From a checkpoint of a small image VAE.
Model: 32-pixel images, decoder norm groupnorm.
Rows from block 3 of the encoder, named by matrix and row number. Rows with one number belong to one neuron. Each number is 200 + 40 x the weight over the matrix's rms, rounded and kept within 0 to 999. All counts start at 0.
# fc1: MLP up (encoder.blocks.3.mlp.fc1.weight, 192x96), inputs 0-95
# fc2: MLP down (encoder.blocks.3.mlp.fc2.weight, 96x192, transposed), outputs 0-95
fc1.36,192,183,274,249,160,193,225,205,183,173,256,211,142,202,217,176,155,224,174,194,253,136,257,225,213,156,187,271,227,160,222,220,331,126,228,233,192,202,193,171,158,228,166,194,106,231,216,188,213,197,196,199,167,226,269,173,180,216,193,225,230,164,250,94,222,192,160,191,173,163,187,182,202,200,204,251,209,155,247,231,183,201,220,155,182,222,168,160,166,199,234,183,203,188,149,214
fc1.37,247,154,247,169,240,227,260,156,155,224,239,92,173,216,232,212,239,186,208,201,161,228,86,268,213,175,169,161,181,110,245,177,221,115,216,157,244,163,195,180,172,255,233,207,210,188,206,201,181,171,157,199,205,174,159,195,165,189,185,261,210,14,251,218,261,176,255,253,188,224,256,138,218,273,190,195,224,238,205,247,210,252,175,201,259,206,169,155,183,219,185,291,209,164,204,192
fc1.38,154,193,210,214,229,151,186,219,170,263,251,326,121,197,211,176,175,194,205,209,214,220,98,184,252,132,226,169,162,217,230,239,170,108,238,198,175,197,177,189,249,195,179,140,152,232,227,203,201,217,211,250,215,206,232,161,228,204,289,164,243,209,106,191,203,139,175,197,203,213,195,193,202,201,232,225,163,199,160,214,227,229,180,140,207,223,170,142,191,190,177,278,275,234,259,211
fc1.39,211,201,123,228,219,173,230,218,199,235,230,205,205,186,193,161,172,157,192,204,164,183,174,196,168,239,204,179,225,183,256,268,160,224,180,228,192,196,210,193,175,216,185,195,205,179,178,183,211,163,178,176,165,173,175,246,238,226,257,175,211,179,212,195,271,213,263,241,214,196,157,243,218,204,175,194,202,213,177,189,197,181,186,191,185,213,172,212,197,194,185,251,200,236,193,179
fc1.40,248,208,125,196,201,218,224,198,253,259,118,149,208,234,198,132,170,220,230,197,136,155,249,253,191,205,192,188,297,202,217,142,244,250,238,194,197,246,191,198,248,199,264,233,202,213,123,220,201,186,169,181,172,233,183,241,228,253,152,187,221,116,215,157,166,236,237,262,162,236,146,198,211,257,196,160,222,193,132,211,187,182,222,202,264,215,206,146,218,208,238,228,135,193,242,213
fc1.41,189,160,184,270,208,165,188,242,203,255,263,291,127,274,203,216,255,119,182,236,198,86,288,173,190,259,214,139,192,278,194,161,131,218,246,310,229,218,218,214,149,228,156,125,259,175,247,178,179,274,277,219,196,235,153,175,204,205,246,147,214,227,159,225,209,214,278,185,266,234,166,217,205,152,210,112,232,218,171,201,178,234,242,234,169,190,211,207,189,128,254,208,188,173,203,211
fc1.42,164,205,113,239,200,273,125,193,216,128,246,186,200,163,223,186,151,267,205,192,224,214,159,259,201,153,273,159,167,114,210,205,254,221,178,126,189,254,240,223,169,211,168,161,177,172,139,210,193,274,240,174,252,235,159,126,147,210,232,257,217,289,209,256,203,151,208,145,219,211,263,234,190,208,161,261,200,237,208,197,187,219,220,177,237,190,194,173,212,272,182,229,187,153,195,191
fc1.43,280,230,115,225,215,211,133,216,217,149,202,185,195,245,180,186,214,215,193,117,213,127,112,207,203,231,272,295,266,174,186,119,155,204,142,286,183,226,197,202,204,236,217,136,208,215,238,214,217,220,244,233,263,243,251,124,201,216,191,187,183,119,262,186,174,196,181,206,142,149,170,204,252,223,194,294,190,255,220,210,230,202,224,158,235,237,176,113,234,216,282,185,243,324,249,149
fc1.44,182,206,204,251,192,185,230,234,272,193,221,236,131,108,251,136,165,163,216,177,167,237,165,169,192,263,306,196,226,196,182,248,178,119,148,193,256,293,209,204,170,220,222,119,175,153,177,217,181,160,213,225,247,236,102,128,170,145,126,189,200,215,219,217,154,254,223,146,218,189,210,223,191,222,229,251,186,222,157,143,158,186,223,175,233,155,131,178,190,216,221,159,185,134,218,173
fc1.45,206,200,206,171,151,251,265,169,255,167,214,124,128,162,178,228,195,135,228,211,231,329,141,247,235,146,162,207,231,189,270,217,247,234,184,331,220,220,246,176,218,129,240,238,189,262,180,283,188,183,117,195,160,284,165,118,255,114,142,212,181,155,215,212,183,196,212,232,165,200,208,194,243,221,192,143,233,158,186,283,241,243,163,202,222,191,206,151,141,212,222,216,214,255,276,278
fc1.46,213,224,159,242,235,158,210,200,212,236,259,190,179,204,165,206,215,213,205,238,178,135,123,253,192,216,204,222,112,244,230,215,197,202,191,238,185,168,232,215,336,221,199,156,176,170,144,226,192,217,202,225,156,234,250,136,121,276,174,246,195,210,208,183,274,182,240,184,206,226,187,226,231,174,183,162,135,245,214,209,237,153,201,178,218,202,179,199,191,212,218,214,258,160,253,185
fc1.47,209,159,182,219,228,87,167,186,184,273,297,163,212,153,174,222,206,209,206,208,265,190,198,154,159,172,225,206,177,208,192,140,234,282,157,194,160,169,194,166,188,189,160,186,133,215,142,189,200,243,233,153,171,158,262,100,202,167,281,142,239,187,180,295,230,202,282,224,198,206,176,213,166,223,170,171,219,184,207,318,231,152,199,175,214,222,189,176,150,169,199,302,195,240,251,287
fc1.48,173,203,181,139,185,164,205,169,213,228,186,160,211,181,206,154,198,202,216,255,203,112,173,174,204,226,286,234,160,203,226,145,220,225,211,154,194,190,240,193,254,130,245,260,253,209,144,180,183,230,137,154,156,234,176,176,227,183,198,176,273,296,191,304,176,172,256,187,229,181,150,166,196,175,177,167,187,155,188,158,199,173,212,213,193,224,255,199,179,243,150,239,261,178,250,228
fc1.49,251,214,204,232,212,209,289,184,253,160,218,254,246,208,193,208,200,218,227,219,199,221,141,226,221,63,199,196,194,142,289,176,264,221,193,97,233,191,224,202,210,193,253,185,246,202,171,184,196,111,122,178,215,240,182,297,238,176,210,229,194,175,238,222,308,223,260,154,210,286,193,129,218,289,212,201,192,221,194,238,231,230,311,193,240,157,272,180,227,178,225,212,237,213,267,247
fc1.50,181,226,167,189,157,227,127,197,212,173,131,141,136,103,201,152,236,204,217,232,244,261,180,237,228,221,216,289,213,199,170,198,198,142,189,189,220,259,185,280,158,179,257,158,194,208,247,256,193,214,193,201,211,214,200,180,164,149,153,162,174,267,195,213,132,220,194,212,229,174,196,169,236,245,214,233,178,207,203,141,208,242,160,239,181,229,166,251,205,197,187,132,224,216,232,139
fc1.51,191,211,221,257,191,275,295,215,197,209,187,189,193,273,204,162,218,147,192,212,174,274,162,234,148,197,264,203,196,162,189,205,169,257,207,182,211,214,222,179,176,140,174,133,203,226,259,195,215,241,110,225,171,228,291,194,224,210,172,245,285,250,161,195,238,219,163,163,223,135,204,187,133,190,211,288,188,188,166,176,151,178,214,220,231,180,191,239,179,221,205,153,189,109,223,244
fc1.52,203,192,186,180,192,199,171,206,176,253,210,157,191,221,194,234,212,174,220,160,232,170,304,204,140,199,174,279,186,123,218,108,273,161,238,209,178,169,156,203,233,187,227,204,217,168,149,230,227,195,187,208,256,149,221,236,200,256,263,180,180,190,193,119,183,194,130,182,230,206,227,276,196,177,156,192,204,235,218,226,149,218,218,167,244,201,190,187,251,223,241,255,224,218,206,171
fc1.53,214,200,69,149,190,200,199,198,234,195,168,204,139,269,196,171,241,168,203,267,156,69,197,194,235,234,293,193,167,271,177,138,201,142,177,287,172,187,207,237,234,208,154,116,175,207,249,205,152,236,189,255,191,238,174,166,178,183,132,196,220,208,164,206,182,206,194,213,187,202,235,235,168,182,167,196,128,203,192,178,202,147,198,222,220,195,206,225,218,190,200,171,197,57,188,188
fc1.54,183,158,141,231,239,210,228,257,249,209,180,227,182,228,241,163,233,148,223,201,128,252,188,268,226,150,213,216,217,155,210,164,210,171,219,169,209,170,232,141,189,190,202,297,226,193,247,141,197,164,132,226,187,213,226,219,228,214,172,142,173,191,131,220,165,206,248,185,256,187,196,124,152,112,213,150,206,192,139,196,206,268,225,220,262,195,164,137,136,224,239,149,189,221,231,216
fc1.55,197,227,229,224,242,219,166,216,194,179,219,183,193,249,167,203,232,214,172,194,214,127,198,210,187,154,149,262,199,199,106,273,223,189,103,184,235,171,198,117,189,207,182,177,197,197,181,251,210,148,173,213,213,229,172,172,226,227,159,176,163,178,179,204,256,212,231,87,243,185,192,125,196,168,171,193,191,188,133,200,202,275,257,180,205,117,206,235,192,209,194,182,238,160,191,209
fc1.56,160,193,230,237,174,152,235,204,217,174,257,108,172,135,191,184,230,180,152,191,237,271,177,224,228,206,326,243,187,259,211,92,268,195,195,189,170,248,170,158,161,231,169,171,261,162,271,231,131,187,242,226,147,171,202,204,260,182,188,242,125,195,182,208,251,215,142,112,242,235,242,152,249,275,230,235,154,181,214,222,237,257,255,148,251,135,120,275,206,113,177,241,198,194,150,185
fc1.57,221,177,196,215,192,217,206,178,231,179,236,202,189,140,215,201,316,190,217,212,135,229,141,312,225,239,169,191,206,250,222,299,209,201,157,263,139,195,201,157,214,178,209,232,220,184,219,246,222,178,164,198,157,246,320,188,174,75,171,288,200,102,176,173,215,212,267,230,222,191,170,185,225,216,173,234,244,192,175,235,216,251,248,199,223,151,208,197,213,245,201,221,162,221,183,197
fc1.58,166,215,207,232,172,207,218,203,239,186,192,173,175,261,165,214,82,228,185,187,182,200,156,178,235,182,334,189,170,219,149,145,236,295,189,258,229,206,186,224,162,213,261,175,171,195,184,201,111,185,262,222,244,155,114,103,180,111,182,309,152,127,301,204,201,178,192,206,218,211,256,192,228,179,235,215,155,186,172,199,202,180,185,191,246,176,232,190,249,212,206,227,226,152,222,217
fc1.59,215,217,247,172,221,181,204,206,239,209,161,223,252,192,226,245,169,210,192,174,205,129,249,228,241,214,273,193,141,211,143,157,277,6,216,158,167,173,202,206,253,245,191,314,204,261,177,207,187,173,206,187,193,174,163,175,178,192,166,201,199,223,213,210,196,163,230,213,145,194,174,209,201,181,193,165,224,157,185,242,162,226,195,258,243,178,166,192,222,268,231,249,191,247,188,211
fc1.60,239,171,214,205,186,209,234,178,209,234,130,96,196,211,171,198,243,203,206,210,125,175,141,213,197,219,194,134,181,246,235,229,179,283,181,147,243,180,211,174,257,186,182,230,253,232,124,166,170,215,225,185,147,294,183,198,229,264,183,220,221,165,174,197,249,231,239,253,202,187,159,133,211,199,166,126,214,179,155,233,177,229,212,243,184,191,181,218,125,196,254,312,127,186,199,213
fc1.61,191,153,201,160,157,188,159,198,164,160,139,129,223,229,222,229,234,199,202,195,116,114,138,166,225,156,150,181,228,238,211,215,163,213,235,37,230,177,177,269,225,233,188,163,190,243,228,219,183,160,235,182,190,288,202,281,184,196,282,302,172,146,123,166,281,229,182,286,183,217,259,198,253,224,188,268,163,155,218,155,276,235,178,196,181,187,209,160,196,240,222,201,154,230,169,167
fc1.62,203,186,192,158,167,241,212,194,245,215,155,158,102,212,194,178,238,162,207,174,253,273,194,193,202,70,156,124,199,244,170,179,199,111,245,230,207,203,218,210,169,153,166,157,230,227,122,234,225,226,167,237,209,158,188,233,265,223,173,194,137,113,110,162,230,189,257,236,210,221,215,198,199,181,227,203,208,204,174,264,194,180,192,222,239,170,206,182,242,176,217,145,229,141,145,218
fc1.64,195,198,169,225,175,207,208,207,168,184,197,65,165,248,148,177,216,191,206,203,251,133,143,138,223,156,219,285,153,227,118,95,171,186,306,182,205,219,200,208,162,183,155,227,234,225,145,220,189,267,194,125,209,220,190,167,160,160,205,210,209,138,200,217,213,188,280,199,196,203,235,238,197,205,209,220,150,217,208,231,287,186,169,233,182,221,201,202,193,195,101,128,241,194,160,218
fc1.65,124,183,247,262,224,218,276,218,164,225,178,257,189,259,212,290,148,170,193,178,200,315,189,171,169,186,218,184,169,191,193,383,199,240,239,69,251,224,215,227,211,191,224,158,220,215,207,199,186,181,190,233,191,158,165,199,223,221,201,243,207,209,237,209,203,196,143,197,186,191,212,254,139,251,239,199,178,129,133,197,249,147,197,183,187,193,164,108,223,180,157,275,173,158,219,215
fc1.66,134,233,197,133,191,255,274,181,148,182,277,303,204,206,188,262,206,170,165,143,200,195,185,201,189,223,106,147,171,189,140,190,207,131,234,104,216,166,177,206,130,230,282,170,242,173,242,273,212,160,121,248,189,214,192,251,218,236,260,169,198,167,217,255,257,202,235,260,166,228,186,213,180,215,246,301,216,256,229,174,156,188,148,270,260,191,148,123,165,221,266,160,248,300,175,178
fc1.67,206,208,178,209,209,181,227,207,148,229,189,137,135,208,179,184,291,194,219,213,157,146,159,189,279,160,119,263,216,198,161,274,185,175,203,92,200,224,219,241,197,153,219,238,250,191,225,195,218,174,144,204,175,285,215,349,227,228,279,177,185,91,202,208,135,187,187,174,186,229,152,156,196,182,157,210,249,86,156,193,268,305,151,244,176,215,211,224,190,221,242,241,258,160,175,251
fc1.68,191,207,250,205,157,230,204,217,237,177,215,281,211,208,229,244,202,292,224,195,159,241,133,199,271,189,225,172,208,140,201,229,275,153,161,229,169,160,187,193,206,227,178,206,167,171,283,269,135,203,203,188,95,202,209,208,250,204,194,252,181,223,183,154,231,187,219,245,223,159,229,172,227,254,190,186,238,202,218,185,191,193,200,171,224,174,187,229,198,208,267,188,185,169,174,216
fc1.69,133,248,246,167,223,212,129,233,139,190,122,273,170,181,210,201,159,215,198,197,252,286,220,188,152,215,286,147,180,283,160,175,194,201,131,98,211,196,192,268,126,241,217,145,201,142,213,228,204,216,245,135,214,226,152,304,199,202,151,217,232,263,140,168,158,227,163,122,155,184,246,163,191,222,205,223,116,175,215,122,242,213,180,222,176,242,174,185,212,237,136,136,159,285,224,272
fc1.70,187,201,192,213,252,160,213,183,159,219,217,176,216,188,177,164,151,200,199,199,198,184,190,187,215,199,256,163,209,218,204,197,177,279,211,248,298,254,213,168,210,161,177,85,205,200,135,199,191,226,251,179,193,227,182,223,212,224,291,280,198,89,286,214,238,212,198,235,239,173,168,205,235,197,206,209,210,234,228,223,213,178,192,219,155,239,173,186,220,178,261,252,208,171,166,191
fc1.71,196,199,164,236,166,252,221,222,256,158,213,232,163,183,258,226,135,170,210,147,123,282,193,240,161,185,162,215,214,164,215,171,151,195,266,202,217,186,187,149,238,210,265,150,152,209,181,242,204,199,148,268,248,117,233,141,249,178,243,220,222,203,130,126,201,173,217,205,190,247,177,145,178,126,181,179,203,240,233,203,190,171,206,185,206,205,150,193,125,217,215,150,185,181,142,214
fc1.72,238,217,130,190,215,191,271,179,205,233,255,203,253,166,209,135,184,214,193,203,161,134,175,201,207,224,188,183,229,174,234,226,208,216,173,228,201,132,168,139,239,182,228,296,230,160,159,183,215,132,141,181,161,173,134,275,262,233,209,223,238,232,180,197,212,206,204,176,217,228,181,187,163,200,192,190,196,175,174,187,192,165,187,197,202,165,207,174,208,203,203,259,141,194,186,235
fc2.36,204,218,159,255,220,172,262,244,199,133,212,139,203,203,125,142,136,123,150,218,93,230,296,192,149,208,265,174,197,176,223,119,203,217,194,158,250,219,221,278,174,240,271,234,194,128,212,236,190,138,143,205,205,177,145,213,138,219,171,200,78,244,169,181,170,259,202,210,220,180,125,228,225,209,241,225,173,232,155,130,202,219,209,104,173,145,202,269,179,205,172,210,137,219,155,240
fc2.37,191,184,233,272,188,173,266,186,120,268,144,235,249,148,298,142,230,184,162,248,177,174,186,226,197,174,173,244,138,195,121,204,242,187,146,224,126,95,244,237,242,238,189,297,144,198,206,184,249,255,213,148,138,73,229,187,227,228,223,209,199,152,178,173,185,206,260,271,180,197,230,132,173,37,218,134,208,158,140,189,298,188,183,159,204,263,136,219,280,211,121,203,149,285,201,176
fc2.38,179,141,147,171,180,226,198,133,183,195,214,211,157,189,257,140,197,253,220,244,225,165,175,191,222,230,191,205,184,171,219,210,199,145,196,183,197,265,187,167,255,151,177,192,152,244,183,226,236,190,160,153,210,200,189,231,141,199,112,272,218,162,181,144,200,194,237,228,190,181,113,186,165,250,220,187,208,251,171,226,148,236,239,109,178,249,304,245,204,183,256,135,158,138,162,223
fc2.39,227,168,233,199,205,197,212,214,208,197,164,192,213,194,201,207,186,192,194,196,195,203,197,204,189,190,194,219,203,153,237,210,201,195,239,204,192,198,168,204,178,219,233,203,200,202,220,234,214,207,226,214,199,212,205,214,197,201,200,219,206,183,234,188,216,172,205,207,180,220,207,198,200,178,190,197,196,182,222,201,233,202,189,196,243,175,213,223,228,199,198,222,201,193,214,208
fc2.40,213,171,277,175,160,145,191,169,208,194,190,188,216,164,158,262,198,168,203,186,212,245,212,213,225,169,221,198,196,198,245,259,185,162,230,240,208,145,169,202,202,198,146,199,250,172,144,283,111,222,216,174,153,190,264,194,221,248,271,186,184,226,237,238,153,220,225,221,219,162,217,189,190,184,115,189,179,181,245,163,216,208,161,207,206,182,231,225,161,230,249,211,210,228,224,210
fc2.41,191,264,237,255,236,218,157,206,207,238,271,164,159,225,191,155,227,173,233,129,240,315,173,284,211,132,154,216,199,241,194,249,246,198,204,213,188,273,185,217,150,266,167,216,220,209,205,260,264,195,187,153,194,277,209,195,192,185,158,211,235,114,253,226,182,231,170,295,179,139,180,136,213,239,161,216,203,162,125,228,168,214,205,195,224,281,284,281,225,178,261,220,154,215,253,180
fc2.42,212,197,149,212,146,198,226,156,157,153,248,140,263,182,185,185,214,236,216,181,208,248,166,228,159,182,183,159,231,213,165,158,186,126,193,187,147,151,193,219,147,160,266,163,210,201,264,147,257,254,172,155,249,226,212,180,115,129,241,257,208,267,227,242,210,126,247,205,222,224,193,192,153,174,264,181,245,245,233,241,258,196,157,294,193,162,193,175,251,243,197,275,159,178,182,199
fc2.43,194,102,241,220,227,204,79,231,151,157,222,228,198,204,162,209,187,220,122,264,212,159,239,169,202,191,190,251,191,221,184,109,207,99,179,255,180,105,189,195,181,137,168,177,160,165,209,242,177,169,177,204,201,203,168,100,169,229,168,110,279,204,172,220,181,158,146,236,285,165,133,199,238,212,252,213,174,109,197,193,190,219,227,177,175,178,195,219,212,248,212,178,182,215,179,196
fc2.44,206,217,155,224,172,211,235,147,190,246,164,133,236,166,233,178,182,177,205,210,133,200,227,217,221,209,195,161,185,140,198,173,196,153,230,203,222,180,185,207,191,179,226,130,151,199,230,173,195,131,218,145,137,227,222,176,187,106,229,226,146,273,294,261,126,132,191,195,236,176,194,175,259,238,200,178,294,206,224,210,245,175,175,219,203,201,80,213,183,188,226,216,210,220,169,217
fc2.45,193,145,193,121,164,320,266,113,171,109,209,147,225,68,192,142,164,155,221,187,209,260,197,206,161,198,210,171,130,167,187,234,128,138,207,258,184,89,259,201,83,243,204,259,185,205,185,217,168,182,146,254,129,252,165,234,212,208,274,158,255,158,187,218,264,116,204,150,252,260,102,243,220,190,122,150,106,226,289,212,216,121,235,204,273,192,189,198,202,233,217,197,240,201,212,160
fc2.46,155,199,198,106,152,198,227,210,228,184,189,184,161,253,211,213,183,187,180,278,198,184,232,195,244,241,169,260,171,196,243,155,209,197,229,131,205,204,204,156,187,170,175,175,204,176,171,200,198,263,161,200,231,183,223,181,71,168,95,174,203,206,197,158,228,156,212,207,213,186,175,179,141,166,183,199,186,233,238,217,223,133,187,129,218,196,275,237,198,209,189,236,162,216,234,156
fc2.47,208,228,208,218,202,178,181,230,212,201,188,208,241,211,246,242,205,193,173,231,205,112,279,224,192,205,248,220,156,171,171,236,308,205,236,242,226,175,223,185,186,225,204,189,237,222,230,240,146,294,197,280,189,227,160,164,134,145,227,278,166,135,226,175,240,235,273,266,211,245,192,175,170,193,212,191,172,239,232,212,236,238,223,133,181,277,181,205,209,198,153,221,127,239,278,204
fc2.48,183,234,188,189,149,207,233,208,188,262,209,282,234,225,193,220,224,182,252,191,268,236,238,224,158,199,209,169,202,229,179,231,200,256,202,243,183,189,187,274,159,149,194,207,174,234,244,214,214,266,218,284,161,251,178,206,195,258,210,224,171,216,247,208,200,239,211,244,218,237,221,194,158,249,202,247,207,173,251,234,231,179,165,209,195,170,235,210,167,190,246,155,195,161,233,234
fc2.49,251,114,181,159,116,216,192,169,277,199,140,190,147,183,247,211,190,189,240,140,75,185,230,197,184,232,169,122,291,129,222,187,130,231,231,208,242,273,184,147,137,232,222,176,209,175,149,109,276,316,148,149,229,263,204,254,249,310,249,193,158,287,225,235,267,187,217,270,228,118,205,92,127,249,168,233,172,143,185,254,313,209,179,313,261,290,123,280,138,237,211,293,178,159,149,173
fc2.50,227,229,160,215,182,153,197,208,192,176,192,181,211,213,241,113,216,200,171,194,234,236,229,240,179,216,252,177,179,273,172,196,250,128,194,268,178,167,274,204,262,140,202,202,162,230,235,176,189,251,201,180,183,162,181,184,187,227,204,215,205,181,225,181,175,240,161,183,225,176,154,207,222,224,177,171,161,205,161,204,194,248,172,203,168,238,154,194,136,193,204,189,232,153,192,266
fc2.51,214,201,198,183,246,213,215,185,210,201,238,143,233,211,216,150,214,223,232,146,162,146,237,287,226,181,230,146,251,93,178,195,187,160,124,320,201,215,165,111,195,241,171,181,139,197,242,229,134,177,244,153,152,215,161,185,234,223,195,165,194,197,225,263,229,192,209,127,271,228,173,111,151,222,204,187,245,144,84,249,226,215,214,231,140,168,266,145,261,234,237,241,155,200,197,181
fc2.52,181,144,258,187,188,184,214,223,144,171,245,206,246,220,155,232,195,203,182,192,171,160,235,144,235,238,218,182,280,170,255,185,231,225,205,242,240,184,230,193,232,162,227,183,228,169,191,135,217,187,221,243,217,175,194,221,154,278,232,224,178,257,186,240,174,218,208,191,151,189,160,222,189,193,195,267,202,215,169,183,209,301,190,172,258,94,218,248,209,224,231,197,176,191,216,180
fc2.53,217,266,172,200,141,154,213,213,230,225,141,215,232,174,175,265,213,168,190,286,213,247,183,222,249,168,137,190,159,264,177,231,264,256,143,187,131,212,199,172,104,149,167,180,195,143,216,221,203,224,201,228,154,152,170,168,121,157,218,171,186,194,202,200,228,203,260,132,238,216,197,203,211,245,177,210,210,201,174,219,174,148,173,174,233,180,220,219,235,137,200,230,239,228,163,180
fc2.54,284,145,201,232,210,236,198,211,219,165,150,145,140,165,232,212,246,186,178,214,199,239,214,257,169,223,241,193,175,197,235,165,199,172,152,178,161,218,155,192,201,193,228,225,183,202,194,279,182,197,235,150,156,190,195,158,172,183,179,204,239,214,230,137,225,201,184,209,227,210,223,155,177,229,174,180,247,138,185,245,191,253,157,210,176,219,239,190,169,223,256,195,186,197,170,217
fc2.55,132,223,118,201,260,176,184,250,196,237,192,215,138,150,208,167,227,213,241,187,263,170,226,208,152,274,230,166,224,160,192,156,188,196,218,227,252,218,223,200,150,150,201,185,172,230,180,218,282,205,174,176,227,295,228,215,218,156,161,144,189,265,244,144,191,138,138,199,201,223,240,145,192,173,176,312,182,156,176,213,183,173,188,138,145,122,168,199,139,227,170,236,143,143,144,191
fc2.56,167,180,227,232,225,155,161,229,206,107,215,253,178,234,192,168,219,199,173,168,221,302,215,285,234,213,200,224,252,161,201,298,212,178,221,220,166,200,146,273,187,243,159,120,173,194,299,135,286,259,236,194,242,332,267,237,190,221,221,259,212,197,309,183,132,162,130,263,235,153,135,229,223,177,213,233,254,226,264,226,226,234,175,176,228,170,247,225,214,225,205,289,116,146,159,162
fc2.57,196,168,187,175,212,292,243,176,126,274,148,195,284,217,193,192,208,172,212,240,155,264,190,250,187,243,184,209,156,164,142,207,264,222,220,208,204,104,158,192,142,286,209,267,202,178,159,228,234,228,157,243,275,260,181,206,182,146,187,203,94,180,196,198,246,213,212,114,286,261,149,193,178,225,261,108,159,174,251,238,222,251,127,202,169,211,246,143,180,163,194,171,185,183,164,187
fc2.58,107,216,212,122,215,174,269,201,166,181,239,225,257,121,219,230,148,161,156,197,207,215,249,177,168,278,202,148,194,216,155,254,193,236,156,217,211,184,195,313,129,80,156,221,238,198,249,205,156,286,204,210,124,282,245,191,186,182,227,139,197,189,267,188,229,183,160,223,160,198,155,248,205,248,168,158,118,168,202,195,243,97,190,210,203,184,176,231,167,249,155,243,184,356,103,153
fc2.59,191,197,209,258,180,174,169,228,168,232,252,230,232,214,184,242,245,229,285,202,231,208,243,154,217,220,236,188,224,184,177,192,211,146,117,233,194,136,213,241,279,158,164,230,208,160,228,243,173,259,245,265,189,217,190,166,194,195,247,230,245,223,159,193,176,186,181,217,245,163,167,231,166,218,188,174,239,195,107,221,245,184,156,179,123,127,207,237,165,222,202,128,163,262,190,118
fc2.60,175,210,237,231,232,202,139,178,213,232,196,161,205,265,216,238,279,246,221,219,254,215,186,238,227,114,228,277,241,210,213,264,163,166,265,263,184,188,237,272,185,234,219,273,182,233,177,204,192,248,241,139,203,224,176,190,251,193,248,199,245,191,271,189,142,151,212,175,221,235,243,196,176,236,182,185,156,139,224,182,231,207,166,263,220,278,247,161,230,191,226,245,176,264,271,162
fc2.61,146,170,136,141,196,171,223,197,156,185,200,212,210,196,152,195,157,134,136,192,222,212,214,260,202,254,103,254,145,196,145,167,228,136,155,243,139,144,171,216,126,227,165,185,145,226,240,219,157,111,136,239,216,227,187,175,131,211,263,212,181,254,131,187,127,165,164,202,222,184,151,90,233,168,220,165,166,165,204,256,121,202,125,219,182,159,222,166,191,185,160,190,122,163,127,222
fc2.62,173,210,199,213,235,181,147,148,182,173,173,169,183,137,206,213,210,141,212,201,186,253,164,201,248,184,236,275,181,186,209,271,195,189,218,150,191,168,183,201,250,177,179,227,187,173,180,209,162,179,196,223,156,199,271,252,248,171,202,174,231,265,141,195,185,186,155,188,187,237,194,192,179,185,236,149,239,214,225,187,178,261,215,181,278,163,206,165,202,276,203,204,235,209,249,185
fc2.64,242,176,212,224,259,230,215,201,176,135,171,154,178,163,193,157,193,161,223,203,150,238,178,235,251,207,261,227,242,280,215,264,217,195,215,176,190,240,213,200,291,177,222,133,125,182,178,157,172,218,229,160,108,220,335,207,208,232,189,83,255,195,237,206,277,245,181,248,194,195,162,244,162,209,209,174,222,163,170,110,257,194,219,194,233,135,219,172,224,181,232,203,141,204,206,165
fc2.65,193,139,225,200,200,161,92,155,176,217,241,238,192,190,222,152,151,238,151,180,192,126,190,206,260,151,162,285,124,185,199,196,226,178,174,247,199,153,140,143,161,231,206,142,177,167,172,201,177,168,156,207,211,207,219,196,264,197,240,169,187,166,182,251,177,179,178,226,235,109,176,196,246,193,204,181,220,192,150,227,160,117,264,242,224,239,188,164,214,264,155,161,188,175,199,190
fc2.66,244,161,177,219,224,212,194,185,241,164,235,164,186,216,250,151,200,235,199,203,141,186,251,176,237,213,107,136,177,167,240,219,275,245,126,256,186,236,200,190,197,201,183,166,201,143,228,231,203,256,176,230,183,182,280,217,201,161,237,236,153,281,248,93,197,160,171,273,242,148,195,149,211,219,206,215,254,241,134,217,213,218,186,178,260,196,199,215,251,260,214,218,150,183,182,232
fc2.67,213,218,272,190,221,213,279,190,149,198,195,295,304,244,135,189,180,182,168,199,231,268,287,121,149,223,207,234,177,204,81,231,266,141,254,276,199,249,195,320,229,264,164,325,153,256,204,187,230,289,171,131,197,226,250,198,201,209,221,200,169,261,193,91,237,224,195,277,258,172,162,265,253,240,207,84,240,173,297,194,200,293,165,160,182,194,143,249,178,288,150,149,145,150,233,190
fc2.68,169,199,183,175,244,246,198,243,197,191,188,257,225,155,194,230,163,215,154,197,165,242,198,186,155,201,244,127,223,161,180,210,227,196,143,221,158,173,200,170,185,251,243,237,258,147,164,202,197,186,169,194,176,198,197,234,213,221,242,260,118,219,215,168,189,217,231,187,199,213,175,210,222,204,250,193,200,174,224,212,181,183,250,184,186,235,230,219,197,168,247,233,202,181,165,224
fc2.69,157,181,206,177,186,174,194,203,221,233,272,209,223,197,223,151,197,195,196,215,217,184,237,211,147,217,178,219,152,196,222,188,215,163,161,182,173,257,230,247,304,183,188,223,183,181,184,170,152,255,267,267,186,206,181,168,207,197,231,113,218,255,234,198,181,169,226,180,208,192,191,81,320,178,206,185,196,192,161,184,266,204,245,144,145,151,188,212,171,196,220,251,210,254,205,302
fc2.70,196,236,234,177,241,198,209,182,181,191,189,163,215,205,167,258,190,189,198,200,163,225,222,218,187,150,198,236,210,172,206,241,240,164,293,146,243,186,205,206,184,234,203,229,203,205,179,171,221,241,177,178,191,204,196,192,173,202,179,215,246,179,209,190,184,177,240,202,204,189,199,205,242,215,236,193,181,169,266,184,254,224,210,198,225,230,218,198,233,230,147,211,200,251,234,182
fc2.71,224,121,269,215,213,254,206,184,178,142,242,184,200,242,206,119,210,290,122,199,170,227,182,209,191,234,168,190,204,144,247,213,232,245,239,210,149,258,137,181,238,298,246,228,198,154,197,273,224,129,159,161,99,163,194,155,207,207,234,222,258,171,271,233,225,200,217,235,168,229,182,123,210,120,200,163,177,227,195,224,222,234,167,199,201,220,235,128,223,217,139,190,118,196,209,142
fc2.72,185,151,265,196,192,184,248,195,205,198,144,220,171,216,227,218,187,156,223,180,233,236,224,218,185,230,193,200,191,145,210,213,154,239,203,203,169,216,141,181,120,193,172,194,191,179,248,216,222,193,246,261,172,226,229,193,200,230,202,206,191,171,216,194,190,185,170,217,174,222,228,199,215,249,222,218,251,168,241,241,190,175,196,183,235,224,221,253,215,182,202,240,161,179,195,209